Rows from block 2 of the text decoder, named by matrix and row number. Rows with one number belong to one neuron. Each number is 128 + 32 x the weight over its row's rms, rounded and kept within 0 to 255. All counts start at 0. Numbers have three digits each. After the name is the row's rms in percent of the matrix's.
# gate: MLP gate (decoder.blocks.2.mlp.gate.weight, 672x256), inputs 0-255
# fc1: MLP up (decoder.blocks.2.mlp.fc1.weight, 672x256), inputs 0-255
# fc2: MLP down (decoder.blocks.2.mlp.fc2.weight, 256x672, transposed), outputs 0-255
gate.526 114:133089141122080153153133124115121122113148150089125073129118180116147103143132099146143080132115161116107077102217155148148115179183085124074092126129106097145113181126098085084127148130099130120172136123171113184116123149104133107084092090110084138198155101156120163090127076167206143116110120123149141181090123178112127123067087121117152126143099181111116091162137129243181138175073147115084140140134146113169135088056158159107099094140093101065090101110110134174108102188096123200133159150177148153157182103171108168167093125098123122137141159180130177134163139134108181091118109153133114193169153175145100130085144151087133177130108117071140162150125066159115057120136120146101090041115133133134120090093064126121083109172111143118120104116107150150151126109120114
fc1.526 118:134122082134182103111118122151048099060165161165088174148152113134113086104151109130170149096137153118141184147137113114115107114117126148142148108116132134123157121141132151127205074199101129163124138127143131152156157069120085142128133130126153057149128125071139118146096189152114068142169095114138127159113086147118159107164143130126124134115069164137027133094120147122135144162127139143129107103074142118134102145157065120130142123094171159172192123149175157113122169142175106098109069185112088132109092147085156089110117131169119162134107133122096145060113095073107111159154149083099155169122097139110128037128140156166142159116148228175082120111114077123084165149080172148197194170132187083052154159092182143115121132126116125096136079098121184122149177116136167
fc2.526 105:103112128140107146110117168072137106112133159134077116140120125140119144146127148084057164147141142120121181125128173081143107094125173174105120112096136082100043167070132151156193115117143145134077135131113121095153166118110194148188141110082076118094138090076063144113099152100104177121115151165133142133133142083148147158177122112128122164117101103075096121150172105120134122162190066099142118130078128185117121150148146127152161086116131138118138102152071145097138103119169175039123157114143128062135119117138147165130142114148081136100148184154179024158126157144136206118112143177095147156183146196099145115083089086085168142158123107142128095131122136144061111144141113122082092129086140115146048210094142155100121161122110149154167217138134115144189168139162123
gate.527 125:125097180129127081080135097051116107126090133146080145045113101091176199078122145143137109066169132107114176108178151135101174100143220073118125075102132177149122138143135160115194122189126111119128130112088137115119170175118139070183137128146093082112136146118083115143097169144112125043115142100148146124122099136113071150147120180130110150142122186140097129183197178124189103112111079135118116079136119112139125118126138085118109152152103147122117137136180112099162137085105065109180112082085118158154130062067135146112051098170146135171137107093128162081143132098162161100140089157155104111141128107152161133123140047146119117106105121169148110114124155097170097162158086187153121108125120138148131208156136086126155148102147052147095089147102189119132164121157123
fc1.527 109:146045073145096160078183118125155112143164117123132063111117150088148112146132101146129145124108096112137046077153113143049147144096090164079085123133093116125139136142171168149120077171142162129132144095204145160092161177180128146194140101171158166137135160145141140199114208102120181132094104109129143151130188135192143121145188138170106123131167162112157134112170134187205162105131183117118169138141137159103125111095121206056124130143057098108162129107094095101110098087122151156088119156140111119105108147055137124113134084125144134117133125116140155128133133158147120138145102136132097140136095168105147136110067147136193146099120060145148169123117158130154147124124099129116126041118162109118079096129136102057121131047124141093115177061145171101130167083101107
fc2.527 121:128166114146113118147121101175135116179129091137182100192080224107123134149158157118112122140077171161075144171098142116148121133042128193106123155074158092138135150112113185137121097163123049166120100128113148168156168118135175054157142114133112122063131064168102112132148200100122118124130090054136116132139109174103091119138133094139129050074157172135135115093124113181118103110168106123086104143152139112093136111126143164118108102162066110132185155159122088054172101117117181090079124125115161179175164101077115127090079166132125081139143142118140122121126160137141153126171118066138174163147136117119140109150090096158146136148112135147154131084091116051134129119139156172168107090107168125200087151177177136106134107124125111169060156137092116165143177072145146
gate.528 042:136097152110159159075088157114094129110139122072101088125147193121157160116162138093074136123116143079125134100125144129113176157113144112087089120147128127137106089142125081126100124112138093134076166138097088137110117112125115132179049113147119184121100129126204166087151143116116091134076099099117166126137104112155156178153108157161082115098122131067109131097164119169049153106130130113112144119054144108122044146177130043130162127111142132143165113124141094160226172144098145063165127130160146127137137058099141143133131138128124103160161120077096156155184128156154092131136098157150060120132132096115157108131140096143124148126080071123155094092114213145148095132132115112192200105128100099163169115128142088140209162090220086131160158173205138121085142170114127
fc1.528 053:130120139086151129133172147129121123198131160094133164156143164142168156164106156155102117143063084127122112195132098134078101195127112116150093140143055140156166135086154067136076141097105150150064180098065130096130123057138146141157101114166109142075075127158175163125141152085101136158079058112127124085164169098153140153175121042130010156053113096113124128146132103127052182106139202154091101131144144164159145157114148104142117102125140078166173128200095119142141163178129128098170166121112109107109151141150120109127157140125167121156188157108181100119099108131142042118134094171165121092130140124104144120130083130121115111141102077121151153132135119135095120125146179127145185136111144092139093105092140091117179187125125099124154111148123157112081097195103120
fc2.528 048:146162110130128159117147154180159150155131097107209184133134158112147102173101094167111156091160151125134084080075161164087119061079143146122129186172134099105109126149141102128114106154136144157144124133162137111119126008102150114082184108120152126147122133125087152117153078134117066138155163106097144085129183220117119175222115119126130110128097136089124104153152127122034111099150113108096133069130207118105102101144118081134130108090153146098154135106107148180138067115042163182154109199155142114115110108117127126080189139099151125195160148111187125146137081115136117155151136102168130100145154126134161094104093078103167156174148130127166161090132133124119124092175195155075181130116125077095122055123081119121121106129128110131118155150102118185110134125095147
gate.529 072:120127100175128143099178138142053180164103142190156173117101121065134073107119091095138102139178129147165107143145104135114097134144130142135061147167066123104144165110118086117073118081144114116073139110106144146128128088205129124123136132116140124116076094132151118127112107133136126091108081156062085111091080147140096156123127112188147160103112170175120073153121185155148116098217113127099195101091122109134131119136141082203177182062132131136049114095144122032124091118103095158141127105128164153133162094085145084118134140137107113135141133150145120117146092104113151134130136129129163188140083122156117184160194189147090123116148143126190072098119131088177153113142085142203130097126167117174144118107128093186083128175206111169135134117111122156180176093135151
fc1.529 083:079144107141142127086153105117024132121074100160145146135116141057127097107131139065105132124128153151200144165110114124125123116207136116125080137216025125108102144090102078110084124084147142129073139078107128158086158129190124172149147105064140145141115075109150154117084112128132142094101052130117126120143101125179102180100128109141107146098121158134110087111143171154115138086177153160075177091125145128148131157135133039157165172097113150165099111126131098080130124109128123132172146104120136127130163137049145107115160108115173137130131092130112123130117092146078168111133154102120155195135135150118132164132169177132125136113159138187127044073094128111212126141129061190138106122156179109187161142085097105168079141175137122112113172119071130127169147123134145
fc2.529 082:138145104148123123149177139143091133131130111096125137120163065059140143113138053118143140168163151177115168120129138181162135097119167141076130148143133172125116132122112107145105178089124127125093131087161091137106106109104115133113178082094155158092114078188202145120087125152082152109101128150115117113131058106173086166098136124123163129113077171134194135138132145140164048138121103135107166128144112202066146126083091072141148120152111160195140157109055132087120204135159160104157092130105100055153131214146118083183143161125114132123180124125173155112123145147106134122169143138161113070102105073097187109162155050169131183108147068110089113073148114118151167149088071168098125049119156164128158093111151127111094137130151130133110171179094161160165114141106113
gate.530 120:152123095140053132143146128093150164151069139064126163117112167131136177130148071129138134109114072115146137125065107128150123135104082167115119143121122118146181124090095084102106075125123160134125082166135095164135154111112191158128151086074142149149081191193172173132139106033104177123096156108132139130167130177108091094118135114145164147090094129060154091087116054082177190111117097107121126159133179112172128131127117142087099058109143130136122142155132049142102155101146087146149089112114144178104101122134139113117061238156053147146181131129137125102129089211159118110123125148102108078130103131171122104136130216189112158158105112148131126154092185107160135120094123147146106169133197128084150148132088105123162127138133165112133127161097169172142121141149105
fc1.530 119:141147171123165129069116145152146096117158131140125117139164068117177110125120187158151106143118232152174084117142167130159112131179127130096142148134140146107105123157179153132106144130162141138169168108146175105124080118118060075110103152142119124151120033071055121148129125218131060135146123132099118088083092082187196134178139166111101081130170071175080132120127165198062076143145148123176136152159127151118157082120128149167149146163083151082156094137126184142158049111108151105100167134093115074135122121153118168125188059083197109129120117177143146141130135125100120119137140097125194106099135116081152194145133067104165123104153114123140124077126083127079138128130176133119136109111134133157119121140137137086108099123173113083112125087138101111169110130077084
fc2.530 117:120107170171108168067135095136215083118152121131152134124146133129089165121112183128080122174109101144121144185181157110123080142158162106151105189135122154158120126161198158144174104102126122141066099062125128153101140165130134095157144126149129150193057093171148161117178129202125139127133124122130083087119105076120165141124152136157150151161131146134093129141149125165101117096080084111026132136145095138165151133105106132151142113125138097114095156093102187048150110133149134149105178081111110094167096153140140137168149127131188133107079154184156108100121116088108103169160120108138112180115101172077137147117134159119107146161132161103062097155097094107137178105041158109107134089116098128103099219126093106069174179096134122043123101058109123163112127112098168
gate.531 022:145178132122122124132080210133127142158125149076162047117138137162131124077214139126148080199137142113169152135154133132105122138103143129132156123170141149141135038145132053092146145187125155109094128121164119099059097103126109127108137163142157125133155085156150124139094197128158114141105122112124130151028177115134138128131240111110056123164169141128132134102125121154173217111116117082119099116138194052083135117127103127095182134144123167127144127193126115100133181129077128060153080119111116126092176134151077132095144117119079155128138121103131147123130102141116111093127126159186132128096196080195123130133118169171127154123147121114085139126084146161133072137132125090110117053145133199127095082123118159112165040109112150091122129141141125130077133122139130
fc1.531 026:071149138108134158163087109079164126096101095087088139124096128153158061129131103080125130120113191128170123148130129136071111121100131093123130145128152123081161142095096129161108163113129126199133130105122133172153042130125163185126186151162122096082110133069140124120127093087132106164071096097060022083128127186116148133119055138084106074132130188104160145136130129121101108129070111134110134065129170096089165134135121119110118209187165092106149201122181125133114193109060138142126099155090125111154148145090148109130079124128117145100100153085137048165138160147147120169147122107119075083110129137119140141155171174157153118126126155109103216175188168161080153178102128130155092137140112111153099104125127162133162196122097121139139112075133099105082078136122133
fc2.531 023:064108141124139125106147120064194129090088089154122188168123067080129068018141131173066135126130155129131136127180145114131151104141126122046092111118138126167159148152121149113118147110147125130087149127127145165114128063187187129136083129127063138122109191081174115142114166086084139151133125169111115150167123226156129142129086114114159047187224139177129198085127132131145121109126096107125123143129126109121080166172120164097156101145126126180120096117131097118101134095089125080164128111130128122130086153072100128130097128085135139143109185119077059130088172127095124090139125117104120126131126137125183154077092133139098128157143141178100171129128119124108114255133194172145129178122127143156121124130163137134115121119128080155102136158131104135102186136157127
gate.532 124:096118069153141121126078122091137123113124160136036141127120092137057136160142174096108114115099135108140152141140150088099118100174136106134176197085127107101142153123089120135152130099081078199145090170135122147161116175076158157103117121138140134126130141089142073157164149076138114142115170127117163159137089094139143155082120119143072077157128123142128160176120137217131153134102249093132127136105110136115091107145139111060095090126142094106162142131121167144135146125110151194128079112147098167124094115150149102150114149134123104122157160189082163101107103193130176102195143146136167096148137065120154091125167165118160086172187088112171139139131067158178158119163127131122047066103142147158041134078121134080171122169100173122094111109177147150156103111088152
fc1.532 126:099101102156040188107086121143133176126134142121088142125108143111087135163110139117099116131076131130136200124132099145095142129126143131081094161121128160096156191152104156112131127175128077143174033164108131174132103154094160173150175116087142158151085157153124128121151156157093171201119072086130088093142098134122149160129105130170124124122158122172055095136137131146192126158173145071099113183154166138104120150132155164081146167103189130132132176145134112174162170144158129082140048121129068139140127134132215098136156177123129092156137134168120094104088101078114157176143160117110103157124160108158055121112158151058139101160178114093221164131124129127120137148141135156069076114081112122122102203108134114129117142132103116087096131061142152109056119165134104
fc2.532 124:099123122130091140071141201138080164113147166146141130105112162141153111119043155139135140065141163153058143164126145125116186191140119101102133118140147143156078131178064137096101094121105093112170094186174162195093122122162164095162102120139123110104095151203138099196127125137140132112129132127194138108064162151173113116146137117064142193173213159138125118095154123133150143111154156104138136152128163093109148119136158147124133088157151191132097189053099164111154202129151100105139087123108114193104110116090159136110133160142078059148141169104160103100128105086115148140118086150118099088071178102104033137154123078123136173149135106113109125081137136070095125127150104161137142101179074151093155131097106158126083115076136079108112115157160119108146092116169148
gate.533 013:129122118135127128121117177128050128136125132199101171070127127128129109130121128128115115129128168128139128080143134161176130125130138135114128250127088077127121022122082131128065125125126122157129125128056129137128105099172161141163141126062122220138129195125138131159095116129000129129126131124087075172080127157126127129129111128127173063110169119137122132139104084100158128242105101184129128115064128225126120128131130125127151136136121152131130127128095128129127127128149093078125150126128158129108106128086142151127192255128106131128127130198069101151127110127142127128123170147097128125116115129168136127178110127060180130177178125130119136181130127127067132081128128128036140126127153128128131139072141174129158130128126138109140097107124162123127130128117128
fc1.533 016:128148128153202130181130124143133163129145148136144060187127145166102093145128119145155131129181093183101126128125119126126159166091134116157125069029115139120117128255123180100133111222132126059139130100149116127131127127127128178125127041177095025098091128153185117101150176077145104128128120148128129140128128083126133145122127125033085168154117126124074180119139143126119127155124187022178128146128128042137168000142149133129127132153058116103130127134128125124134140145153138239114136141106165159118167128097140106131115114113132161129129128125129128125144130126130128133132126129129128137112159151098128128116165116129143127115129223100129126127154095069130129181127077149134097166128165132139129118128108101116097094156146127184118148133129079128096129127128137
fc2.533 012:129093172130149130129087101180128130128164113182166113124129131131029123128049128129187127127135127212207091126120128138232212101165122132129130124108130129083100115130128180120100129132127127095121130077089127129129122131129127127135120119144132108125128159141132126159122124126111124128129131127104090142188080131125127141125132179058127133129125130072107115251128128130130087128100128115142093056181112088150129083250142126132086179133120129128129122129125183198195124179129190154122126068121140161197129130129099129147130128110127132127128092129067125045125183126129131144129127129128131129063129148049119111105131125127238097131122158129092086127138128128128193125128120121158169144129166125140124097085128099051127128103037114166129150141146137128126131133090128