A small image captioner, trained from scratch: trained on photos with spoken descriptions (Open Images, Localized Narratives).
Rows from block 4 of the image encoder of a small image captioner, named by matrix and row number. Rows with one number belong to one channel. Each number is 500 + 40 x the weight over its row's rms, rounded and kept within 0 to 999. All counts start at 0. Numbers have three digits each. After the name is the row's rms in percent of the matrix's.
After each channel's rows are labels from the 100 images, of 14976, where the channel reaches its highest value: "strongest on" is what is common among them. Only what is clearly more common there than usual is listed. The data: photos with spoken descriptions (Open Images, Localized Narratives).
# convs1: 3x3 conv (encoder.blocks.4.convs.1.weight, 64x64x3x3, each kernel summed), inputs 0-63
# convs2: expand pointwise conv (encoder.blocks.4.convs.2.weight, 256x64x1x1, transposed), outputs 0-127

convs1.34 074:495546511509554531470483434508468531439438484446539490442436466459471524435524453499500438568496464479415526524484485513456497535419499508488577490497451535527485553558533476421488476474492543
convs2.34 105:411513526620567536562570510500447501587502438482499489516519490478550503512508523500501499552503472463520505503536428490502472514508497477500503538500484481577461485500515500567454471409527510548532496571490497521506502488497486568489567516472459452463522501479507491508516434474471518478535514530493534519539541516508576524452570591543590356549465566521638513501501482526521556503483
strongest on: text has "grass"

convs1.32 117:449487581466503524492489481497476485577518449512438428494511513530446514515445566504491449529545445495572548467505508545495556564530533538517475403536518477488527511536492542399510492531485453
convs2.32 090:478451540510542492579511517517511519553568516536516524520490494474546500480511472503497532503506523518540424486511459471501514488507499491552517544512529482518494507468477543488484503482428538531502519467473492484498498511493497489482554567532472574497500492547508535501432480523507497487493494478497562521542490475500522463581491476498471468431522613517698495529490461489497498495515
strongest on: text has "sky"

convs1.51 083:503507407503479488443526543508452473552481538547520460576501429529556536462542564487523520482474540565485507409508484518515470551590482490489453470511566508479524405454489515518496468494501470
convs2.51 098:457451463479438508491415518491562509490535503534502511498460528563523471453533446500455522531501495519563461508571441471503560476493500497471512494499417515418513503708505459512489502423503467480500468431504503496487519560507494482513453481545593487460498494507497469496549511463475501441491500475493507497489477516495452496452530542481485478481529514459539518466484484505511499499465
strongest on: text has "wall"; text has "man"; text has "woman"

convs1.6 113:482572440439476510501501495552509450463524464519504489553525483480481524528478400577594459586542503471463474490496437450431484512528442499507526486524477541509504508597527477501541532491507456
convs2.6 108:472583413474509517431496508469506554513550487484508501494504508513553495534497543505547504536501505512481419526466615580512617541503504495533517476515467516536476493535533626504464523522469457463515485519505497476530516543506503501506481468498545537494519498476520514516499495550521476508510507499500530480528486512505532441506504522510510499434531486471467479535501554497391496509482
strongest on: text has "white"; text has "black"

convs1.63 115:515482580470529556484566456505510470490518507563604533544525480534552551491493426445445507472491549445478491469500530492537462524543468494539520589494492465480486424481474488546482442432467478
convs2.63 094:559503531523514505488510502527503448508499367526509479535486521597442504446550487492458557555521548479464505543469560487490455475487499500493456560498499521583507510490464482470501481501480503467604518525541532540495548522498516435521556478480517505508499512649513437484477470535487524491518500608496509492529508481485499484492531474480481467518574448500515581501493470497484531486485
strongest on: text has "sky"

convs1.61 084:453590511497520483559519456462542593501468542463488472452522488495498480450499487484593511549509471541495502565460519550568439492497493513476435500524469503443554600481490491463551473487515554
convs2.61 085:546478404416499493467444495518470478505436483472506434483508504470577512533468432517509517449509420532496439493504471522502487479477500573497468524459502515545502497451528470531482514502482492544512515558418493561467506435515455478515460459525483483490499491557492517507502528622495515537495524440509564501594470476510497510525481552507593488486540455542531497526504439548492507508528
strongest on: text has "color"

convs1.56 090:418449478400483513493469535519489493508502498463514467487527515477614523460490467436450545470478536579473536566513535535557500532442450505469518561520493483523434503504471518508472544514462574
convs2.56 082:490493514587417485499450490505563506499474514469505621520520506481469486541490393501551463481506510498489506466516511502503504502486496583539529460513463492582521505377511470523475519479495513545475402492511509513508468555488531401509466546519552442465498529547482490497532460465477492465532510424500559480489447517489452528570497496475556429568558583487464484465503367490560555501410
strongest on: text has "holding"; text has "man"

convs1.15 087:537489496503450461499519530551501590519500495541496500531482441492498575501529460516574377548530515460472423428535488487450486467496459521491453498468539551537475430524535541563542478498516488
convs2.15 088:439485403470486484430392489502451506392448530504501439498490501493513491421485502472524528576493493500490399493472516510509552511532515546459496440539578417438537515466482505492489485365579548486474494418441492461492463511491489430489520546444517459467512495436422371495511512493497489541544509408501551508437476501502524518488514526499537566522463488509485486552482500513496544501525
strongest on: text has "water"

convs1.48 101:431547527463497514461507543522477379533533428546508509497483489505580548482437485466452479462509502502501492500471445552521531544529517436479491440534536477495520552505557475399559456501518490
convs2.48 111:529500545577499526507492525507479475520539485533503436514506490561502510511489512495550496555508513532473537519522478538511474497570517519518497625498503490438490508488537489499497514477444455637556489575503500447528504459493472468503665478492555491481493490478498418504471523485519489526524482500495595506485481495493492531584456471511426470462503464491624441514497520471472510497480
strongest on: text has "water"

convs1.47 050:522448466532461547519571489488477575502456544480472418484502485460445548475458457459477491388438504391482520502478518591468508471522505483489526511489516550483546494484468476457498449464494469
convs2.47 108:460475512511468495545528499504521450472454484525491471499498500455665502619514490496485491564506531502532554492600474492507462493500494501554473493492481494430509481467544499495495518532453462525542513540499492505506495603494495643500506481359675504499490499460487500490494506527490489485520496491497542503480510510509520503491576553529474531458445474508558452472508493517681518499591
strongest on: text has "wall"; text has "man"

convs1.8 110:511464532421531509558521523544504561586522527475495474534514473526469550501517480519540461553452417524524463463482508458516480406521513418432435431491484514541504455494442531511487502519481437
convs2.8 097:580475421547522501585436506513483466462445432505498588474523498439482509524514475513506487599502560500513399501504432515506461516513501637499485463578517399553501500409520555487556541544570464541435539590444496554508470500491501514501552631519439530530497501559498424482524492495530502556532505472499451525501479530504554499576599488523502494485556485478478479538503489482476523501478
strongest on: text has "trees"; text has "sky"; text has "grass"

convs1.59 123:519478388540489498492517508485484438525505495503573455550517503556499541503503539505568525450502548510482529504480491475461474544470531356502522511489547485474507388472463483434493551511489505
convs2.59 094:472489480413503521515540499515455574535540453564539545499529511513524514589525514503473521394506433522480534535443507515499479494465498500482493581534487571463491491518487508499489508511415499480508521392536504522456528593495514557495499468650460564528508504412554463496483482568483515435501492520500504474516454478484474500523493498463453415517555404512468496493489506478529449498430
strongest on: text has "wearing"

convs1.26 061:502492489503529518473505471497536436483588436530498527469488489467609503467506518457403486427494537475506465534536491495502455467519519473531439598496493518572482458509458428467510516486420520
convs2.26 111:488469514506643500483540496496505502490505593490483530488502499533454493659514507504531482522495523469504425501529491507502513509512515536485511477521535447430486492524541496549505511509472497591442500478455499479494508390535478437502496478420570379453499499510536488490530488425488500483517498532500455484510483469503485509510419569521509435516504532510398525460499369526614430515572
strongest on: text has "wearing"; text has "man"

convs1.28 152:513469398504460505541524496520445560506513461504500438499533511486478519496526529462492499506488561521523498463523486503498542497538508354562490567514478490523484349485484496546458496491494504
convs2.28 103:420523563397527506590441508490503549568447521521512434534490502571451482476498497518568486440518503511481468450445602448501463511496500559497494582489503463488530500510509493507493487577647503440467524428492498480506487494528480490497406527495489497519505509439498547500469512494478487472497504559500509497501496498502491483484415541503616343496544480491473524517484485499510412499519
strongest on: text has "trees"; text has "grass"; text has "plants"

convs1.52 068:508502484589551519467448510500506564559497572576469511491433486483492537553583557470511544498529519483565501435551495535467532521500471520543522550466520476526445558507557438451500474460481540
convs2.52 089:500444507520448508734482508496504484495503495511497546517480482473569509612490529487480499470498521502551557517513499457498470509504500495503497511503494528481529511458439470506525501555476522523541499523473491492503500524515500548479355550477567417496456515528504430489474460482486497448539515483499563480533514477490496455501515553486575503502543540500547520515498454517513466500512
strongest on: text has "plants"

convs1.25 126:540506541448506476469499555526459545552528466477510494491467479518468513485444434463561480434455498511482497524499496492472472502486521452555402391531488470505514395487536467410481454505503445
convs2.25 104:496503415539465504485449496500435450538425405498518529505481505484448507431510459497461481411497510468511380573529538605505474511506507552500458477462478541498425515475491469500481501461600575556440543394464509481491494461494486423488499565519482495457489492441557443491533483471485501474490504501510504512488566462510550521434433465491485503499495527522554561505522471539503546513494
strongest on: text has "trees"

convs1.60 081:480457511481511549562536503540470548544478524513562494590492490497522496536500375522504446492499564535520523451494476486421597485458496525550495471490566478511484519496434528467469490454514566
convs2.60 081:489470495415514477543594543497408453531537493454494528515475494531670502509496500483593483458498556491489418494506484490498548503516502457531523474514498467534461485551503476489482483467508491487508475530503508401477636595523488446499509570392633451514495505557471438517509522499547503543481506487505490565495524451497472455509435489486482536407496538481505474529520495523466555495478
strongest on: text has "woman"

convs1.22 139:550442494497534496469550567562543470493542474507494532540464488518507485545512371605584501549497541531468454477485508474455501471493534473474471494516484506548475436479458487447419510503470491
convs2.22 103:526544590497469487511492481491449542440547537490500556483506496521558513537480557491540498453497489500504450440458496477507516498493500533571482432479573468515498479547551553513466465502656501442714511429477500494501467545493509445494518495425582521506499499468463477498514543458496481508499487552499381469474490483514496449499481482478490572488472549490538494448506520488459436503470
strongest on: text has "black"; text has "white"

convs1.16 121:505514517484489502547541533499465495422476480534507496498585516574453558496475479475513443524495519498574452479491469499517508501557530437515430499469476449437461426431443450581501450463466452
convs2.16 094:405513569522504500481416535516449508471586557526522547515522535647551496455508496502493503592536462508508471468501483501500490488483484516490519549495524523572520499471483438497496513514494477537601502431521504497506522501553538507523614530537499516519497538559535522524634536511518533525466500618493478501491498476497451486465461497488536595473635495499423491481504495475499554501460
strongest on: text has "sky"; text has "water"

convs1.14 131:437418467488480470464502469526518573499411526440476537483508445539418470446492524519483536572499550550533484391498543511532506517525485492479525440499468513510449517490421470515487501506451457
convs2.14 087:571513491511582499523559517503473572506516521496499536467521519490454508460543458495504482478491562472475413508504509478493542485500502520452499448513528565632467489500491528481503516519564519444418524501466506527490505488491483509514520498588437427498502504466555547499574517547517504566489484456500406481431478467504465470493335505484545539492501515516428484478508582520469486489500
strongest on: text has "sky"

convs1.40 100:515412464487483457533494481526485569517473490457529506548486448493480549503539475508615519546429550507507477397510453461483525518498483515577466482445501463487454407517455516487478472481462465
convs2.40 109:562553504448522507602555485502536467488621491467500483473500498481633502552502473495561536520500495483521449501489569493496490493516494557493499465509463461485505506540490537475558494483442502520542482489477512475486489580486503519500503507672570589434505493455468432498518507569498505579500492563499455507496519518496517512487485490517550550501508497480538555415506428458453475500565
strongest on: text has "man"; text has "wearing"

convs1.12 130:482553465493513508501506502472526564489474477500501505513516580512484571482506504522452446538503402442498457528439471508491511453539497438459438398474496493484467393470447475525427491483463462
convs2.12 105:528458526502456510491462510507390530536457478474507496512550503581575500473474595481481527445496471496504493479531546598499504492494501495526477562498511502616501496508487518531420505487567557568394569423465518466509544486551522487492523489421547474521519517358578535511557442444528532479489491496497559505530465481506500444516434454512600593531380653495560512498510527501465535498476
strongest on: text has "trees"; text has "grass"; text has "sky"