A small image captioner, trained from scratch.
Data: trained on photos with spoken descriptions (Open Images, Localized Narratives), 203450 training examples, 1.1 epochs.
Rows from block 6 of the image encoder of a small image captioner, named by matrix and row number. Rows with one number belong to one channel. Each number is 128 + 32 x the weight over its row's rms, rounded and kept within 0 to 255. All counts start at 0.
After each channel's rows are labels from the 100 images, of 14976, where the channel reaches its highest value: "colour at peak" is the nearest of a few named colours to the mean colour under the peak. Only what is clearly more common there than usual is listed. The data: photos with spoken descriptions (Open Images, Localized Narratives).
# convs1: 3x3 conv, stride 2 (encoder.blocks.6.convs.1.weight, 128x128x3x3, each kernel summed), inputs 64-127
# convs2: expand pointwise conv (encoder.blocks.6.convs.2.weight, 512x128x1x1, transposed), outputs 86-171

convs1.110 [103 113 102 145 140 169 108 151 130 101  90 114  95 134 125 112 149 129  98  98 200 162  91 148  92 136  92 106  59 141 122 153 126 116 188 174 119  95 104 104  83 104 116 119 174 112 159  92  90 141 104 113 143 141  71  77 117  86 121 122 101  96 146 145]
convs2.110 [168 131 139 107 109 127 248 156  90 134 114 123 169  85 135 128 126 194 129 128 171 140 133 125 179 137 152 137 131 143 136 134 126 129 117 127 144 131 124 127 101 156 122 131 128 128 123 166 129 147 132 114  81 128 123 140 137 116 157 129 104 118 139 119 116 127 162  94 212 222 113 128 129 120 120 108 106 125 134 128 145 131 118 126 109 129]
colour at peak: brown

convs1.68 [ 95 134 122 135 130  84 201 132  67 104  77 127 129  75 129  79 109 167 153 134  97 153 123 108 120 129 124 135  97 101 146 142 100 163  62  85 138 156 126 124  77 179  91  49 104 189 124 104 108 118  96 129 157 190  65 147 158 124 126  96 145 198 147 107]
convs2.68 [112 143 121 108 158 155 142 103  98 122 148 127  99 125  77 139 152 147 129 120 115 151 144  83 131 137 185 128 130 127  99 113 140 137 157 135 130 149 143 192 122 117 142 129 129 172 160 183 134 119  90 112 153 139 130 167  81 141 134 118 102  81 109  96 145 137  56  90  88 193  96 136 133 132 130  76  60 136 137 129 100 167 127 130 107 128]
colour at peak: black

convs1.125 [ 72 106 130  91  94 123 129 102 120 142 131 130 115 156 109 111  96 148 144  94 199 155 165 107  91 131 166 105 203 174 155 152 101 140 253 146 112 146 123 133 145 158 136 118 182 110 132 129 182 171 117 185 184 161 109  57 145 148  78  81 172  97 107 138]
convs2.125 [ 74 129 134 185  91 129 165 165 123 121 102 128 108  98 166 138 131 111 117 116   0  21 184 107 182 125 110 142 133 113 130 139 105 116 114 128 122 122 149 119  55  98 127 126 133 122 134 149 128 121 139 172 150 140 128  99  77 123 105 130  68 141 108 154 138 134 106  84 158 206 135 130 132 128 126 153 101 129 125  91 132 122 136 143 126 123]
colour at peak: black

convs1.92 [134  97 122 132  93 128 123 117 150 128 139 129 147 141  61  79 135 114 120 151 203 107 160 122 132 136 124  78  64  56  78 118 145 124 192 138 158 149 122 112 162 138  86  82  79 112 100 179 105  74  99 153  94 146 137 186 152 183 182 166 116 167 116 137]
convs2.92 [ 70 139 120  86  89 107 112 129 150 128 189 142 162 194 128 155 131 118 125 129 179  60 148  91 119 131 116 121 136 129 128 129 132 140 156 132 134 116 152 108 105  76 128 125 130 132  83 150 139 132 107  85 197 127 122 157 102 142  93 128 124 132 114 162 124 121  65 159 120 149 125 125 130 130 131 106 157 130 120 101 131 122 133 102 152 125]
colour at peak: brown

convs1.91 [ 97 117 124 129  98 157 118  87 180 151 120 114 144 165 133 115 136 129  99 125 106 130 202 115 115  87 159 144 194 112 124  92 155 118 116 142 118 146 157 138 202 174 171 141 184 142 131  84 119  84 125 141  93 167 146  89 126 107 115 117 102 135 122  94]
convs2.91 [191 127 108 158 143 137 130 107 193 127 120 138 127 145 144 124 131 130 129 128  84  12 111 116 108 119 107 129 111 125 134 170 132 152 137 127 127 125 131 142 123 131 131 129 127 123 157 143 116 125 173 114 119 129 122 107 125 140 162 128 124 157 116 122 127 125 184 108 152 197 139 125 127 131 128  37 120 133 121 104  99 128 125 123  71 127]
colour at peak: black

convs1.86 [159 120 120 131 153 148 109 185  58 222 123 167 174 165  79 136 121 123 113 100 162  93 152 147 160 100 171  82 209 154 146  72 165 136 125 121 116 167 146 149 162 151 204 102 161 123 129 110 146  88  95 164 137 111 111 130 130 103 134 105 115 115  87  86]
convs2.86 [220 128 122 124 117 111 120 120 171 121 162 128 130 128 124 125 135  99 127 121  96 118  82 119  86 121 138 120 135 126 128  96 134 105 121 131 130 114 124 123 230 108 126 133 127 146 109 134 130 132 137 110 204 136 130 120  32 123 165 144  79 102 134 138 123 121  75 145  94 107 107 119 138 144 131 112 118 127 139 142 163 137 131 153 174 132]
colour at peak: black

convs1.42 [120 174 126 135 142 139 134 148 134 134 167 121 133 204 172 136 157 118 139 156 161 130  78 107 114 112 187 113 205 100 126 144 130 116 135 149 134  99 140 155 147 118 151  97 168 187 187 111 102 104 134 118 170 128  96  29 138 152 210  86 179 154 131 113]
convs2.42 [121 127 122  97  93 107 112 103 130 128 156 122 117 118 123 128  90 126 127 124 163 107 120 124 221 128  95 126 138 130 138 165 126  91  95 127 130 117 104 135  68 113 140 118 125 143 117 122 130 153 130 119  66 124 128 121  87 108 181 125 112  96 144 117 147 137 160 139 146 200 109 131 114 142 137  70 194 128 121  72 119 106 126 143 137 128]
colour at peak: brown

convs1.0 [ 67 143 161  85 139 115 102 161 132 152 178 132 140 207 112 122 126 106 152  78 107 126  79 120 108 149 164 123 155  54 113  77 107 119 125 158 121 115 138 130  85 188 100 139 153 138  72  83 125 135 127 100 146 180 132 120 138 170 160 110 157 105 174 143]
convs2.0 [ 95 127 119 229  72 123 144 135 218 124  90 111 162 142 117 143 125 113 125 127  96 193 117 157  50 124 119 123 121 129 128  61 120 125 154 127 135 150 130 111   0 141 131 122 127 122 134 119 129 143 106 151 138 121 125 249 148 135  76 132 144  95 130  81 120 172  33 177 133 205  89 131 127  98 107 157 174 135 136 171 137 136 138 102 134 129]
colour at peak: black